From a checkpoint of a small contrastive audio-text model: encoder widths [16, 24, 48].
Rows from block 5 of the text encoder, named by matrix and row number. Each number is 200 + 30 x the weight over the matrix's rms, rounded and kept within 0 to 999. All counts start at 0.
# proj: attention output (text_encoder.blocks.5.attn.proj.weight, 320x320), inputs 214-319
proj.205,208,144,255,227,220,186,124,182,181,226,189,213,187,206,228,168,249,229,171,165,233,227,140,186,233,172,201,198,186,143,273,250,173,172,142,254,198,217,210,183,178,188,188,200,184,231,255,167,158,161,211,240,189,179,163,225,207,195,223,185,205,169,258,109,178,224,181,214,181,184,212,257,218,234,143,175,184,236,182,214,195,209,145,197,302,202,227,155,120,165,260,221,193,207,178,165,197,187,199,235,214,204,190,213,206,188
proj.206,185,140,239,217,241,234,184,203,191,211,209,135,195,157,198,228,194,238,216,231,183,182,174,200,203,180,213,239,239,149,204,171,162,208,183,223,228,226,213,146,197,250,207,266,168,172,235,200,217,172,166,230,215,149,201,190,204,266,205,176,208,162,238,198,191,183,176,261,211,219,215,196,161,212,220,199,236,205,208,185,131,176,201,172,199,199,193,229,182,199,214,204,201,198,200,197,240,191,210,190,259,231,220,178,203,221
proj.207,188,218,160,248,209,224,222,155,234,193,185,232,266,186,181,219,236,164,213,163,217,197,264,208,262,210,188,193,211,161,158,198,217,217,186,223,183,194,141,237,183,237,140,203,220,278,208,158,214,187,219,196,169,271,184,166,223,180,140,230,130,179,243,180,250,188,212,246,174,222,163,226,200,209,233,238,193,177,157,209,222,239,250,187,188,219,205,228,200,260,210,165,155,155,203,181,131,216,206,232,220,199,226,219,224,269
proj.208,183,249,210,240,200,174,169,174,171,171,181,185,249,198,171,243,214,153,217,179,232,206,212,154,155,162,192,158,167,158,185,211,199,238,176,226,218,211,214,201,190,194,188,245,162,213,240,202,190,148,273,265,164,170,175,191,134,168,217,225,234,150,240,166,191,196,191,174,196,174,195,201,198,241,186,189,173,199,194,173,193,230,210,180,206,195,208,236,179,152,197,208,214,158,175,186,202,246,201,203,220,188,203,203,177,124
proj.209,193,213,203,194,218,231,253,219,167,185,199,216,208,211,253,204,213,142,137,252,185,214,187,189,256,177,195,176,188,200,203,211,148,191,184,193,190,234,188,182,157,174,177,200,191,244,227,131,218,207,187,223,246,173,156,191,143,196,201,236,176,225,234,191,244,120,220,240,182,217,186,234,147,175,164,206,251,166,175,164,218,168,204,243,174,164,190,227,231,186,178,156,177,195,214,190,152,236,169,179,195,135,153,224,166,235
proj.210,204,183,201,180,234,230,196,212,204,189,225,239,166,201,250,155,209,207,206,247,105,188,202,212,168,293,227,249,226,260,192,212,203,184,253,190,191,212,199,210,184,239,207,157,178,117,177,292,189,221,174,173,196,220,214,179,195,273,161,218,260,125,168,234,193,214,186,196,225,253,192,120,203,141,194,186,208,179,207,136,219,210,198,211,234,172,190,196,199,184,193,228,223,201,187,203,207,241,177,175,194,236,228,168,198,213
proj.211,192,161,250,173,185,207,227,247,198,204,240,192,247,220,154,215,247,144,179,247,227,218,211,200,224,242,185,186,203,207,199,166,224,192,193,176,228,201,203,190,233,199,229,203,176,227,152,274,177,173,191,190,163,223,226,177,253,131,189,196,173,219,145,214,189,293,255,169,234,227,173,222,266,263,212,207,125,262,160,237,188,195,235,162,152,217,186,224,178,189,138,238,217,257,141,216,165,152,222,240,199,205,236,197,163,160
proj.212,189,214,159,196,205,153,163,244,233,232,204,165,162,187,252,201,181,199,188,195,240,173,219,242,234,188,226,216,212,183,175,200,216,170,249,195,206,151,182,200,205,202,225,242,184,214,255,218,193,248,180,180,220,220,162,213,216,208,257,215,225,159,251,221,287,179,220,142,232,194,245,187,185,180,223,153,142,228,243,231,187,221,202,145,204,187,228,189,247,225,192,195,163,190,189,243,182,181,207,277,209,185,233,214,175,196
proj.213,175,228,195,253,174,207,187,204,169,211,199,191,223,193,160,203,192,202,175,179,201,195,216,173,211,208,229,195,209,234,207,245,214,227,148,198,153,191,226,175,235,232,238,218,211,244,192,176,169,220,200,214,174,219,193,198,243,199,197,159,176,200,166,218,191,196,215,204,198,215,201,168,213,198,201,163,198,169,231,196,255,203,179,234,194,196,191,218,236,245,195,195,166,241,267,190,210,183,169,217,254,155,241,197,196,208
proj.214,221,209,184,226,159,213,211,144,187,207,216,190,215,171,201,186,225,209,205,184,217,193,254,209,229,187,174,181,158,223,219,176,214,238,249,212,262,216,172,179,218,177,238,233,260,242,195,185,255,240,170,174,212,208,215,254,191,277,196,146,191,291,210,220,167,162,217,225,209,231,150,212,246,139,194,202,236,225,197,185,204,145,205,206,198,207,169,197,259,200,191,191,163,172,176,176,216,250,172,170,171,241,203,256,245,225
proj.215,168,142,222,208,213,196,214,172,234,185,241,211,230,235,231,163,175,161,170,233,207,224,175,211,194,241,189,198,189,136,187,202,197,145,198,167,212,178,224,166,182,187,205,254,147,192,213,204,187,162,199,230,197,204,244,174,219,184,228,228,181,175,198,160,251,260,213,272,199,228,208,189,153,219,227,210,205,240,216,233,204,192,199,154,191,218,233,267,142,168,201,215,215,205,211,285,214,183,156,203,219,203,232,143,162,193
proj.216,180,198,235,197,205,176,177,188,203,189,218,198,222,196,174,208,240,188,158,167,273,201,240,198,228,164,181,193,230,174,277,193,171,274,173,207,216,219,171,167,187,195,178,176,253,265,147,194,233,268,197,123,153,156,165,269,170,247,144,217,164,226,218,233,210,188,215,251,138,205,146,270,265,153,214,224,180,235,185,228,176,198,223,160,221,242,217,188,234,193,160,197,215,215,179,199,166,177,253,207,205,171,249,206,170,169
proj.217,185,263,197,149,248,220,192,232,175,236,203,232,149,217,255,251,217,200,209,186,185,206,243,172,216,188,177,193,191,239,170,231,249,257,184,200,179,212,193,200,218,109,253,186,180,224,170,218,150,258,158,195,151,235,203,188,175,246,189,134,193,186,153,200,157,143,172,197,191,138,203,186,167,186,209,174,234,187,203,211,228,181,237,241,200,175,193,253,213,254,213,150,180,167,250,194,183,224,120,197,214,174,206,203,232,219
proj.218,185,209,150,188,208,177,220,172,209,183,193,203,228,189,142,225,208,157,189,214,263,182,186,163,199,152,275,231,212,108,211,191,101,184,180,221,215,218,211,206,158,194,175,198,196,206,226,194,246,209,177,185,212,172,196,272,162,127,233,255,202,204,202,190,233,189,206,202,195,230,214,248,175,218,210,206,276,196,224,171,186,189,228,196,208,134,189,238,267,193,192,221,203,171,206,188,183,262,219,148,166,179,217,211,192,195
proj.219,229,189,222,182,144,203,214,242,234,236,133,233,216,293,230,221,178,200,176,169,290,238,221,183,265,239,147,244,165,172,165,198,164,195,216,249,213,219,212,208,203,146,197,211,223,200,179,229,181,214,239,168,184,177,114,189,155,171,178,216,178,196,208,206,220,130,197,183,213,256,165,175,261,202,252,240,154,206,254,235,173,152,192,173,199,218,172,175,179,173,176,191,134,217,199,213,258,175,218,215,238,211,172,218,251,218
proj.220,219,186,96,165,146,226,225,216,207,215,188,199,209,175,220,211,214,184,187,238,171,196,232,155,174,171,211,226,197,196,192,197,197,204,206,211,212,253,187,210,204,208,187,180,190,193,191,197,207,209,130,186,212,224,195,242,172,155,224,230,192,202,221,277,186,187,208,200,198,209,226,195,218,196,268,211,203,208,187,199,181,232,187,196,174,188,219,214,227,193,146,201,232,230,182,251,218,199,217,210,138,202,167,213,196,179
proj.221,166,166,198,222,194,159,186,229,212,195,169,218,179,247,250,184,193,187,176,185,204,230,190,185,157,240,208,172,151,220,197,171,167,208,227,217,167,151,220,214,246,223,196,137,216,188,192,249,185,200,212,187,203,217,208,165,199,133,192,169,181,206,208,232,187,203,132,196,193,202,181,196,225,195,195,217,182,181,200,225,192,210,243,197,236,232,150,178,181,224,189,180,204,248,185,218,164,140,250,200,155,207,216,236,189,173
proj.222,173,140,194,238,151,191,211,190,183,219,228,198,259,186,279,223,182,202,202,207,197,257,228,209,277,182,199,179,175,229,227,203,223,190,218,149,141,170,193,225,233,189,235,224,201,247,211,169,158,173,169,234,183,244,170,185,181,149,237,177,213,218,152,168,166,177,180,188,205,248,197,206,179,231,225,160,205,196,176,230,169,244,225,184,190,174,196,187,209,166,197,178,165,208,227,283,191,107,240,207,208,201,213,147,219,216
proj.223,198,255,216,217,247,185,223,176,176,160,193,221,267,249,220,219,223,193,190,173,184,207,204,162,226,195,160,217,166,212,201,193,165,173,180,211,193,264,242,209,221,246,157,191,241,151,184,212,239,189,237,210,222,183,168,213,112,213,160,214,248,150,226,247,198,180,187,167,114,193,184,190,227,214,156,170,170,218,210,147,229,176,215,203,190,204,205,245,188,193,142,161,211,224,222,210,239,167,170,179,284,193,155,188,227,183
proj.224,184,237,176,216,181,198,168,230,249,176,177,182,158,185,219,146,240,164,177,176,181,175,230,188,176,258,222,208,185,240,176,198,199,190,220,179,195,143,201,193,186,239,241,188,185,179,170,220,221,208,199,155,212,171,212,195,194,243,211,232,161,234,227,278,235,207,159,238,170,214,232,135,168,141,264,196,195,190,153,225,212,208,215,193,181,185,143,199,241,257,153,231,219,250,178,263,196,164,235,222,150,202,261,229,212,141
proj.225,210,185,207,252,176,177,226,206,175,160,244,207,242,248,244,124,202,194,157,204,235,234,203,170,223,175,170,208,196,232,228,173,247,196,228,184,184,221,170,198,201,186,234,173,211,166,157,217,253,233,192,164,202,207,220,222,195,237,179,200,214,184,177,140,219,185,220,243,213,247,149,170,242,190,215,164,240,208,190,204,210,228,158,204,132,162,219,201,198,179,191,261,148,226,179,173,163,237,217,217,135,202,186,246,196,224
proj.226,222,227,245,209,196,164,237,191,217,213,207,189,244,180,213,223,227,181,176,237,206,151,216,173,174,260,223,189,237,186,153,206,204,241,184,233,178,128,176,139,214,234,221,216,184,204,255,211,177,223,173,175,187,214,182,231,199,194,199,203,235,203,218,179,270,170,194,176,230,262,197,211,182,166,190,178,187,212,204,245,223,210,231,159,204,206,197,241,199,249,190,168,215,169,213,224,180,222,183,217,235,219,216,191,174,240
proj.227,225,173,248,201,227,201,214,210,205,203,229,125,189,175,223,188,190,149,198,243,180,153,208,242,234,216,233,211,246,233,216,189,199,199,184,205,190,213,214,177,219,167,253,267,201,251,147,186,196,239,162,142,221,193,294,197,248,228,242,175,184,206,252,177,174,249,193,168,259,144,223,192,156,139,178,252,185,242,201,215,174,192,132,163,205,233,180,134,210,217,247,214,263,134,218,180,244,201,135,181,227,267,190,201,202,201
proj.228,202,194,213,251,237,125,133,165,161,192,220,159,190,188,238,193,213,261,208,132,221,174,187,155,164,197,159,226,164,206,210,205,211,220,170,243,191,242,215,185,164,225,231,136,230,246,159,172,200,258,173,148,121,248,148,226,259,184,159,145,163,141,179,198,229,236,211,235,161,158,118,227,281,170,177,244,159,162,227,177,184,219,204,191,208,227,186,202,147,211,183,214,257,206,279,182,169,219,262,206,210,196,194,251,192,240
proj.229,150,223,214,173,241,157,194,184,205,184,189,178,182,176,171,228,158,163,238,236,201,170,259,230,213,199,198,186,228,196,173,176,200,187,225,202,203,99,187,178,184,179,232,188,203,237,235,162,181,211,182,178,214,197,231,219,191,164,214,205,202,159,242,159,215,175,153,234,224,184,240,194,118,189,201,165,213,190,224,192,206,186,208,274,223,211,222,224,206,145,222,182,188,179,183,148,199,209,201,180,196,208,143,143,216,265
proj.230,166,177,126,218,149,242,212,133,216,224,193,176,209,121,156,181,166,168,230,197,145,157,232,202,214,245,261,208,267,241,181,221,221,181,190,132,124,154,179,213,227,260,245,189,236,234,192,239,217,173,194,168,90,256,197,188,201,203,139,194,205,160,150,233,246,202,196,141,183,187,186,170,235,200,196,208,203,213,194,198,224,197,216,188,190,238,205,204,182,253,197,210,211,238,206,213,151,185,213,219,236,222,186,215,164,188
proj.231,149,150,198,254,189,147,179,211,190,240,245,185,224,252,222,178,212,225,164,217,228,257,129,152,226,134,152,126,163,223,186,165,224,229,196,198,208,206,180,198,222,186,244,197,184,160,243,199,215,223,255,172,216,199,148,174,177,219,247,187,196,179,201,222,166,200,212,182,222,234,192,199,190,227,229,211,274,267,205,193,216,188,216,199,138,255,196,236,223,230,184,162,216,215,242,252,194,222,195,205,193,188,220,269,195,241
proj.232,198,158,193,225,192,150,182,257,185,237,182,176,242,172,244,204,210,166,191,218,290,236,177,209,134,187,209,188,226,198,205,209,180,199,168,185,177,154,223,195,208,192,232,215,193,268,191,165,192,182,188,240,184,193,235,244,253,132,275,154,223,231,237,150,230,225,208,159,236,223,197,231,169,241,252,220,259,227,200,218,131,200,208,179,250,192,180,178,213,238,193,194,181,241,176,201,228,179,206,212,196,194,208,213,211,198
proj.233,252,209,218,174,124,213,181,225,207,217,181,185,230,202,142,181,213,232,177,202,247,265,211,199,203,130,183,210,219,218,223,165,233,224,256,194,214,219,186,167,226,198,197,159,273,215,204,218,214,257,224,186,150,206,200,205,196,143,182,196,137,198,194,228,203,206,191,168,224,201,164,301,298,165,240,179,131,183,212,173,172,164,233,211,183,207,196,179,228,220,208,172,150,241,204,181,225,176,201,184,217,181,204,201,205,126
proj.234,193,193,207,203,209,153,235,188,196,163,185,204,223,217,207,229,191,221,200,185,214,174,171,193,206,197,183,201,208,206,226,205,183,193,164,190,190,247,153,247,164,177,161,216,160,173,201,197,183,188,185,197,232,235,184,223,188,203,172,201,207,234,223,186,181,176,211,206,144,226,191,204,187,195,186,164,220,201,178,178,229,177,220,191,213,129,202,218,171,187,196,134,181,177,206,180,201,208,216,141,264,224,198,205,216,211
proj.235,152,224,155,182,124,211,231,184,206,233,206,237,170,232,168,179,191,187,187,201,203,213,154,180,204,193,192,216,175,190,193,229,197,130,230,231,242,233,216,212,218,180,199,206,231,93,224,191,240,229,230,154,172,166,189,196,194,241,256,223,198,228,176,221,213,94,210,225,191,211,178,146,173,179,201,182,182,200,207,163,247,194,179,231,201,235,192,174,182,166,238,250,188,214,178,224,222,199,218,234,193,233,202,200,219,209
proj.236,180,205,247,157,182,211,202,204,238,236,182,184,182,126,199,178,167,217,218,178,202,192,248,216,202,195,205,210,257,164,153,211,211,173,175,186,216,158,251,202,168,222,176,242,195,240,221,200,163,181,236,197,181,222,195,219,207,154,204,244,155,213,196,197,259,241,216,179,221,261,214,248,231,252,200,208,225,194,242,220,189,221,219,164,225,218,216,175,190,173,208,246,235,191,186,151,204,215,197,194,170,247,139,176,213,189
proj.237,188,244,164,220,200,186,194,238,177,229,158,214,198,202,231,221,196,259,216,182,216,164,236,241,242,230,202,186,183,214,162,193,227,198,253,242,170,177,152,203,189,189,228,230,174,243,222,161,168,220,155,184,239,205,214,269,249,211,249,201,203,170,239,152,189,256,217,181,263,263,221,234,178,156,244,184,213,231,154,225,144,161,256,151,176,191,192,181,288,184,159,150,192,182,214,219,197,192,177,165,208,170,216,177,179,196
proj.238,193,194,198,181,218,236,241,181,167,178,235,203,161,154,175,169,155,241,190,219,144,151,211,181,184,190,219,187,216,211,217,258,199,202,179,160,191,224,166,221,133,254,198,177,167,171,253,210,150,166,229,184,260,168,180,235,195,233,250,219,245,208,197,183,140,201,211,236,202,227,273,181,172,195,163,173,212,152,199,192,243,220,197,195,182,201,231,260,170,171,250,224,183,208,188,176,157,201,189,217,211,161,159,245,196,236
proj.239,219,168,237,249,217,161,207,157,194,179,233,271,217,233,221,253,212,216,155,247,216,188,156,215,230,199,126,183,153,204,217,208,250,265,187,214,195,189,193,254,134,186,145,155,234,225,186,172,225,195,190,184,168,199,206,227,172,229,190,196,171,202,182,165,231,158,214,255,187,206,166,274,224,209,162,192,278,160,192,262,226,185,182,227,185,178,187,221,160,202,238,204,170,152,203,130,131,282,186,178,198,163,169,208,196,236
proj.240,186,254,179,159,230,213,198,218,176,217,224,208,199,176,167,195,180,270,231,133,206,231,230,213,213,164,130,185,175,182,210,159,268,207,221,218,226,255,269,204,223,162,181,226,174,178,187,173,168,138,233,201,147,233,193,210,179,178,235,232,169,171,225,154,213,219,232,179,181,194,207,232,180,217,205,223,265,180,209,204,190,210,162,206,165,202,200,212,194,205,206,181,183,202,222,157,188,169,208,197,204,226,230,172,217,195
proj.241,247,177,196,190,244,218,147,183,181,205,198,205,179,219,200,246,187,205,225,170,242,207,214,161,245,156,206,212,217,189,147,205,173,166,161,245,263,192,155,178,172,239,163,241,258,126,194,197,217,198,192,173,146,270,187,211,176,228,200,172,182,183,182,201,171,136,239,196,143,193,104,205,274,166,195,173,175,221,199,168,180,195,236,177,200,226,172,206,228,241,230,186,192,185,210,188,207,180,176,202,255,234,198,198,243,239
proj.242,183,197,167,212,175,216,202,164,188,222,142,194,208,186,173,199,179,197,102,255,190,193,132,156,221,165,219,187,204,143,204,249,198,163,111,190,183,210,259,190,233,216,145,206,206,202,181,207,253,212,196,181,214,178,126,149,146,189,212,261,198,260,223,197,250,145,193,224,166,263,165,232,207,264,162,173,218,203,167,195,256,228,159,164,228,166,215,212,176,172,228,193,184,204,202,174,202,225,210,210,230,196,169,194,222,208
proj.243,180,176,181,154,183,205,263,167,211,208,206,185,157,209,170,166,128,217,186,225,195,214,205,196,250,180,202,177,260,181,185,206,138,187,205,174,199,166,223,209,228,170,174,159,220,208,165,207,254,165,237,181,241,154,166,180,164,186,185,250,187,137,264,214,233,207,200,215,240,198,197,190,147,229,213,201,229,142,134,189,223,235,191,205,242,202,151,197,193,224,247,180,214,222,214,181,211,161,206,180,195,236,143,176,186,183
proj.244,173,201,225,224,199,227,174,175,202,234,201,167,248,198,226,233,220,173,159,183,200,196,175,147,204,170,224,193,168,202,233,196,217,192,203,180,198,209,192,185,187,205,231,215,190,250,158,189,183,196,174,240,214,173,187,243,185,208,142,165,176,119,188,192,194,185,195,208,176,172,204,152,222,246,236,200,221,178,209,162,178,184,224,213,210,162,208,255,259,201,220,215,208,177,224,202,227,218,187,200,213,176,184,177,160,170
proj.245,205,186,192,196,214,228,164,165,193,210,239,156,181,167,205,199,183,206,164,223,192,222,174,228,192,172,216,194,218,206,242,272,194,161,152,219,150,187,171,166,154,280,144,194,158,132,171,136,172,211,194,209,246,217,179,187,183,180,200,248,180,212,261,218,210,197,175,263,180,194,243,179,159,198,175,143,182,240,220,167,225,213,138,182,225,157,173,213,154,201,206,191,240,212,241,214,206,159,162,206,221,175,179,180,193,200
proj.246,217,224,240,232,205,130,196,180,166,127,213,168,236,257,184,224,207,221,191,199,224,196,151,181,189,187,190,202,196,193,250,164,184,183,200,198,239,190,217,212,180,212,164,197,250,172,198,181,228,152,254,218,211,174,201,195,191,149,204,209,224,218,242,166,217,195,199,157,192,204,150,220,232,222,201,222,172,194,238,246,206,163,194,214,207,210,203,187,189,186,221,205,169,193,156,219,217,210,188,194,227,185,183,195,191,199
proj.247,228,232,153,183,192,171,179,200,174,201,125,208,113,201,201,157,251,161,153,228,210,183,166,163,222,254,221,238,194,202,155,246,159,210,171,248,185,243,208,165,158,214,203,196,193,192,251,243,224,184,203,171,249,204,231,208,228,245,224,222,186,222,174,251,187,221,207,219,236,202,183,198,207,202,241,163,228,189,198,158,220,210,204,242,203,195,145,165,256,188,194,178,186,181,190,187,166,235,222,225,159,228,198,232,219,238
proj.248,213,241,224,203,155,213,204,173,202,238,203,236,185,226,176,208,226,186,208,221,217,143,195,185,157,196,222,234,174,160,153,198,138,254,214,255,256,191,212,163,170,173,206,182,197,205,229,136,219,257,201,177,200,173,158,191,186,203,201,207,211,192,202,198,218,158,224,210,202,180,199,249,192,243,181,181,165,206,223,172,200,219,263,225,204,179,181,156,178,204,194,175,201,224,221,165,202,222,199,181,231,192,201,265,208,157
proj.249,227,237,267,185,179,146,188,220,206,242,164,178,176,187,214,175,182,161,202,203,176,172,217,209,197,223,225,209,207,223,195,249,166,220,199,235,175,186,212,236,181,209,211,173,208,215,194,213,213,209,197,192,214,247,210,211,236,214,177,152,201,165,205,237,148,213,199,178,194,168,171,147,250,178,167,190,151,222,217,178,227,172,166,213,181,241,193,157,222,209,202,195,198,241,181,163,173,182,212,247,230,139,206,263,216,224
proj.250,210,181,236,219,180,190,132,190,203,206,190,197,165,264,202,113,182,165,210,203,165,191,197,231,154,243,235,178,217,176,205,261,185,173,201,142,245,134,172,197,186,230,224,194,203,197,167,155,211,166,228,186,199,149,241,189,202,187,174,195,162,198,207,182,225,209,157,222,197,205,173,198,173,174,172,209,189,228,197,210,258,227,192,175,239,268,203,156,158,175,220,254,214,242,213,187,221,182,232,218,199,237,200,250,207,178
proj.251,216,152,264,164,209,196,181,194,215,190,184,179,195,180,199,179,184,156,181,219,142,157,203,212,185,226,234,229,243,209,220,218,188,115,187,182,189,175,227,186,175,229,148,163,238,201,152,205,204,184,235,204,177,248,212,165,181,164,134,189,117,156,230,195,217,193,142,177,165,193,154,221,246,219,163,174,208,216,240,154,253,253,126,163,245,205,262,152,161,138,215,245,187,171,180,204,269,190,172,181,241,256,176,160,173,220
proj.252,226,186,190,167,226,244,205,205,215,252,204,197,190,139,198,179,232,251,165,196,180,149,199,214,231,221,245,262,199,176,198,242,175,195,206,174,224,231,207,187,150,225,229,247,180,125,231,216,154,185,151,212,203,203,167,202,181,212,177,143,240,198,207,207,144,142,144,170,247,222,202,145,190,198,182,224,199,191,203,181,203,247,192,164,234,132,190,183,184,234,228,234,175,176,230,199,193,225,142,197,176,249,187,176,241,200
proj.253,215,216,181,157,170,179,273,232,182,262,207,161,261,176,165,206,238,215,183,200,241,158,233,217,244,219,239,188,186,153,203,244,155,196,150,216,210,212,114,174,215,138,205,175,147,162,244,190,168,238,199,192,209,171,223,261,175,246,235,238,255,199,236,190,178,164,209,167,163,165,197,210,199,155,239,135,216,182,159,242,200,190,190,158,153,180,208,136,225,198,168,166,192,188,165,201,201,151,205,216,268,166,199,158,199,150
proj.254,156,184,203,202,223,213,181,182,172,255,214,186,152,198,213,206,226,182,204,243,193,136,210,212,219,200,221,199,205,188,210,245,187,209,190,220,149,200,207,186,177,206,167,170,176,270,241,188,164,197,175,170,176,188,208,234,239,232,234,212,198,230,164,205,279,238,265,187,163,168,209,202,204,236,182,152,196,213,199,177,212,213,231,211,183,221,219,225,214,191,212,177,248,208,213,195,181,192,205,203,199,139,190,194,199,189
proj.255,210,203,200,240,199,220,222,135,176,199,248,182,267,204,201,182,221,247,192,197,222,187,184,206,224,154,171,181,238,133,243,228,182,185,165,182,187,206,196,219,213,196,165,207,158,159,221,193,149,129,179,216,249,158,178,175,153,204,198,285,238,163,181,179,264,182,226,146,136,201,207,244,160,197,146,157,173,181,269,159,203,201,236,167,244,206,263,159,167,140,191,230,249,183,180,213,215,205,187,177,215,284,178,183,236,205
proj.256,177,247,199,197,159,191,191,248,175,189,193,170,199,218,182,196,193,143,134,173,237,138,157,193,178,230,235,218,203,162,197,211,149,141,190,259,239,196,217,158,201,155,196,165,207,148,207,263,246,245,203,182,232,206,181,189,164,232,209,293,258,107,167,236,203,185,169,181,206,233,199,180,239,203,185,219,180,219,233,186,211,221,189,165,229,248,267,186,138,189,215,233,235,130,186,210,177,288,244,184,201,197,220,215,169,241
proj.257,178,176,201,191,209,205,175,205,206,229,217,160,226,206,226,221,227,214,211,234,230,222,177,186,180,205,216,158,208,226,186,187,227,187,201,181,193,252,180,179,188,256,218,184,184,245,179,218,200,232,159,200,168,281,233,234,250,244,175,194,179,158,194,184,193,204,224,192,164,206,198,184,222,169,294,218,184,223,164,229,152,218,171,167,204,186,182,223,216,205,180,206,191,233,252,248,198,201,247,241,169,221,235,171,152,161
proj.258,165,174,183,237,207,216,217,165,218,172,206,193,242,173,152,223,210,203,216,147,218,203,254,186,187,187,206,192,202,161,227,174,179,289,195,165,147,194,190,191,199,235,206,157,176,207,231,180,173,233,192,189,190,218,160,220,197,266,192,214,167,243,203,207,244,195,190,211,253,208,249,222,174,192,216,201,215,174,208,193,240,212,218,174,204,254,190,214,232,215,196,255,231,165,252,222,214,245,212,197,212,203,192,225,184,186
proj.259,180,194,227,180,234,212,206,187,175,199,217,217,185,211,174,222,198,199,198,196,188,156,194,190,193,162,213,222,202,224,180,191,160,186,209,215,174,209,278,212,162,155,211,209,141,159,224,181,175,148,223,238,228,177,208,256,239,242,219,242,269,177,242,141,126,207,161,246,206,184,253,160,159,211,191,142,193,170,163,127,186,168,221,224,205,197,234,206,262,198,190,167,191,228,162,159,147,171,179,195,215,160,219,180,171,181
proj.260,197,198,220,209,228,219,228,210,164,230,194,182,191,191,228,218,198,237,180,219,210,204,176,190,172,219,218,215,225,181,180,201,204,209,214,186,152,163,236,188,220,217,226,192,134,194,219,176,161,215,159,189,240,214,180,138,179,206,225,246,194,167,205,150,228,214,224,127,217,187,222,197,176,265,202,176,145,249,210,197,206,178,249,158,199,248,173,162,222,231,154,194,224,282,178,254,202,156,197,213,312,199,223,179,156,139
proj.261,207,260,189,198,216,148,199,143,159,216,198,196,233,192,199,197,190,191,209,205,210,154,225,208,197,186,210,253,217,141,201,241,167,157,215,224,210,175,189,112,225,169,141,180,258,152,238,251,166,194,249,248,152,258,181,232,176,166,173,216,196,195,170,197,215,232,231,145,157,182,191,210,242,207,192,187,132,233,210,246,187,233,150,157,202,218,233,210,184,192,245,247,226,199,186,242,238,147,238,231,221,167,192,191,208,203
proj.262,217,228,221,241,253,201,169,153,179,128,222,255,198,228,134,159,208,224,198,159,184,241,235,192,232,159,88,170,153,217,227,209,228,251,174,228,195,264,219,277,166,194,191,218,205,258,169,144,195,198,185,218,202,151,202,249,231,230,180,210,200,223,188,172,236,195,228,275,224,155,207,202,143,229,120,201,205,216,157,203,213,198,171,218,190,211,211,219,182,168,179,223,236,196,196,171,208,205,199,182,235,209,235,200,148,215
proj.263,262,197,193,186,167,224,184,154,186,206,180,198,220,231,217,177,193,209,196,178,178,159,163,226,193,254,190,205,193,187,229,171,170,194,223,150,221,224,181,187,209,189,219,180,215,169,184,207,254,233,197,181,201,215,199,180,217,203,212,166,179,218,219,234,173,115,143,209,232,208,186,142,191,215,158,153,211,179,206,196,245,169,197,186,251,185,245,175,198,194,238,182,162,214,207,195,214,189,183,182,179,229,179,201,277,216
proj.264,220,238,135,204,193,218,234,216,190,214,153,221,213,214,190,244,183,207,179,156,209,222,187,188,175,208,215,240,171,197,208,207,176,203,235,218,224,180,207,206,236,184,174,214,194,237,249,224,220,157,219,249,149,163,144,233,204,164,197,197,198,214,201,195,241,188,202,154,221,221,175,230,188,265,224,203,220,190,219,243,150,225,224,237,212,166,177,252,186,170,269,212,150,118,232,157,270,216,251,182,184,229,196,164,207,226
proj.265,179,209,195,132,249,169,180,185,253,233,146,213,172,187,184,191,169,201,174,217,151,140,205,176,197,254,203,203,196,213,194,184,186,199,223,220,175,190,227,225,184,199,185,218,137,168,258,186,198,144,243,242,208,193,225,192,221,201,230,240,214,163,215,164,190,211,176,165,233,239,254,198,143,227,218,218,178,236,186,198,167,203,181,194,186,258,248,203,214,124,219,233,200,217,234,200,246,227,220,257,175,214,183,179,217,187
proj.266,223,150,187,231,192,225,238,165,220,191,267,198,262,210,199,232,233,198,153,209,238,250,190,218,172,177,201,276,184,141,254,199,193,215,221,164,201,241,223,179,192,243,176,171,254,182,122,184,230,216,147,230,163,171,176,178,169,238,147,157,232,213,136,231,181,156,172,278,153,161,185,201,221,148,210,150,181,197,192,190,211,182,147,158,192,124,255,224,175,183,237,220,206,177,181,237,192,227,182,194,235,170,213,145,223,184
proj.267,161,224,201,186,235,179,174,210,207,215,237,222,137,211,205,161,131,242,219,211,184,204,162,245,164,187,174,133,188,225,179,242,248,128,218,200,174,161,231,291,149,192,246,194,191,264,234,156,128,209,209,192,222,213,238,217,238,158,255,191,179,168,195,178,204,211,184,219,245,194,233,175,153,209,189,179,212,175,195,201,221,179,211,233,184,216,188,210,242,191,216,160,202,228,197,169,168,187,167,125,198,181,119,185,243,230
proj.268,159,222,192,189,218,164,133,216,222,212,207,211,151,181,203,182,210,211,218,222,154,194,231,233,220,236,199,203,225,250,144,228,273,170,148,214,188,223,206,218,207,212,209,177,220,256,237,170,170,205,211,173,166,217,207,228,262,182,217,188,152,176,250,211,191,258,252,203,197,165,228,202,198,204,210,223,213,193,240,215,226,151,150,270,175,211,155,204,181,206,168,145,223,222,205,175,164,162,197,181,217,155,183,184,177,235
proj.269,200,138,215,226,220,218,245,177,219,193,250,171,271,232,181,192,218,215,167,210,153,198,160,245,165,170,183,219,194,178,222,175,206,156,225,175,250,218,195,198,220,195,150,201,197,232,170,204,169,203,238,212,193,225,170,233,171,202,215,186,200,139,207,137,205,174,209,193,167,175,172,177,221,239,207,258,221,224,201,213,197,216,192,150,277,215,164,251,145,210,204,253,202,197,195,226,237,149,213,193,239,220,229,172,180,176
proj.270,210,225,215,167,199,217,215,124,185,193,171,221,178,187,220,210,210,188,233,172,186,172,232,234,132,253,198,231,227,147,207,188,225,227,241,188,158,168,219,220,216,231,206,166,244,278,171,195,282,203,218,169,162,198,262,279,217,173,153,161,210,228,214,184,203,224,208,238,202,211,153,239,171,172,227,217,183,155,145,203,175,177,186,205,226,233,191,207,206,183,222,194,134,175,228,168,173,225,185,220,188,209,192,179,197,207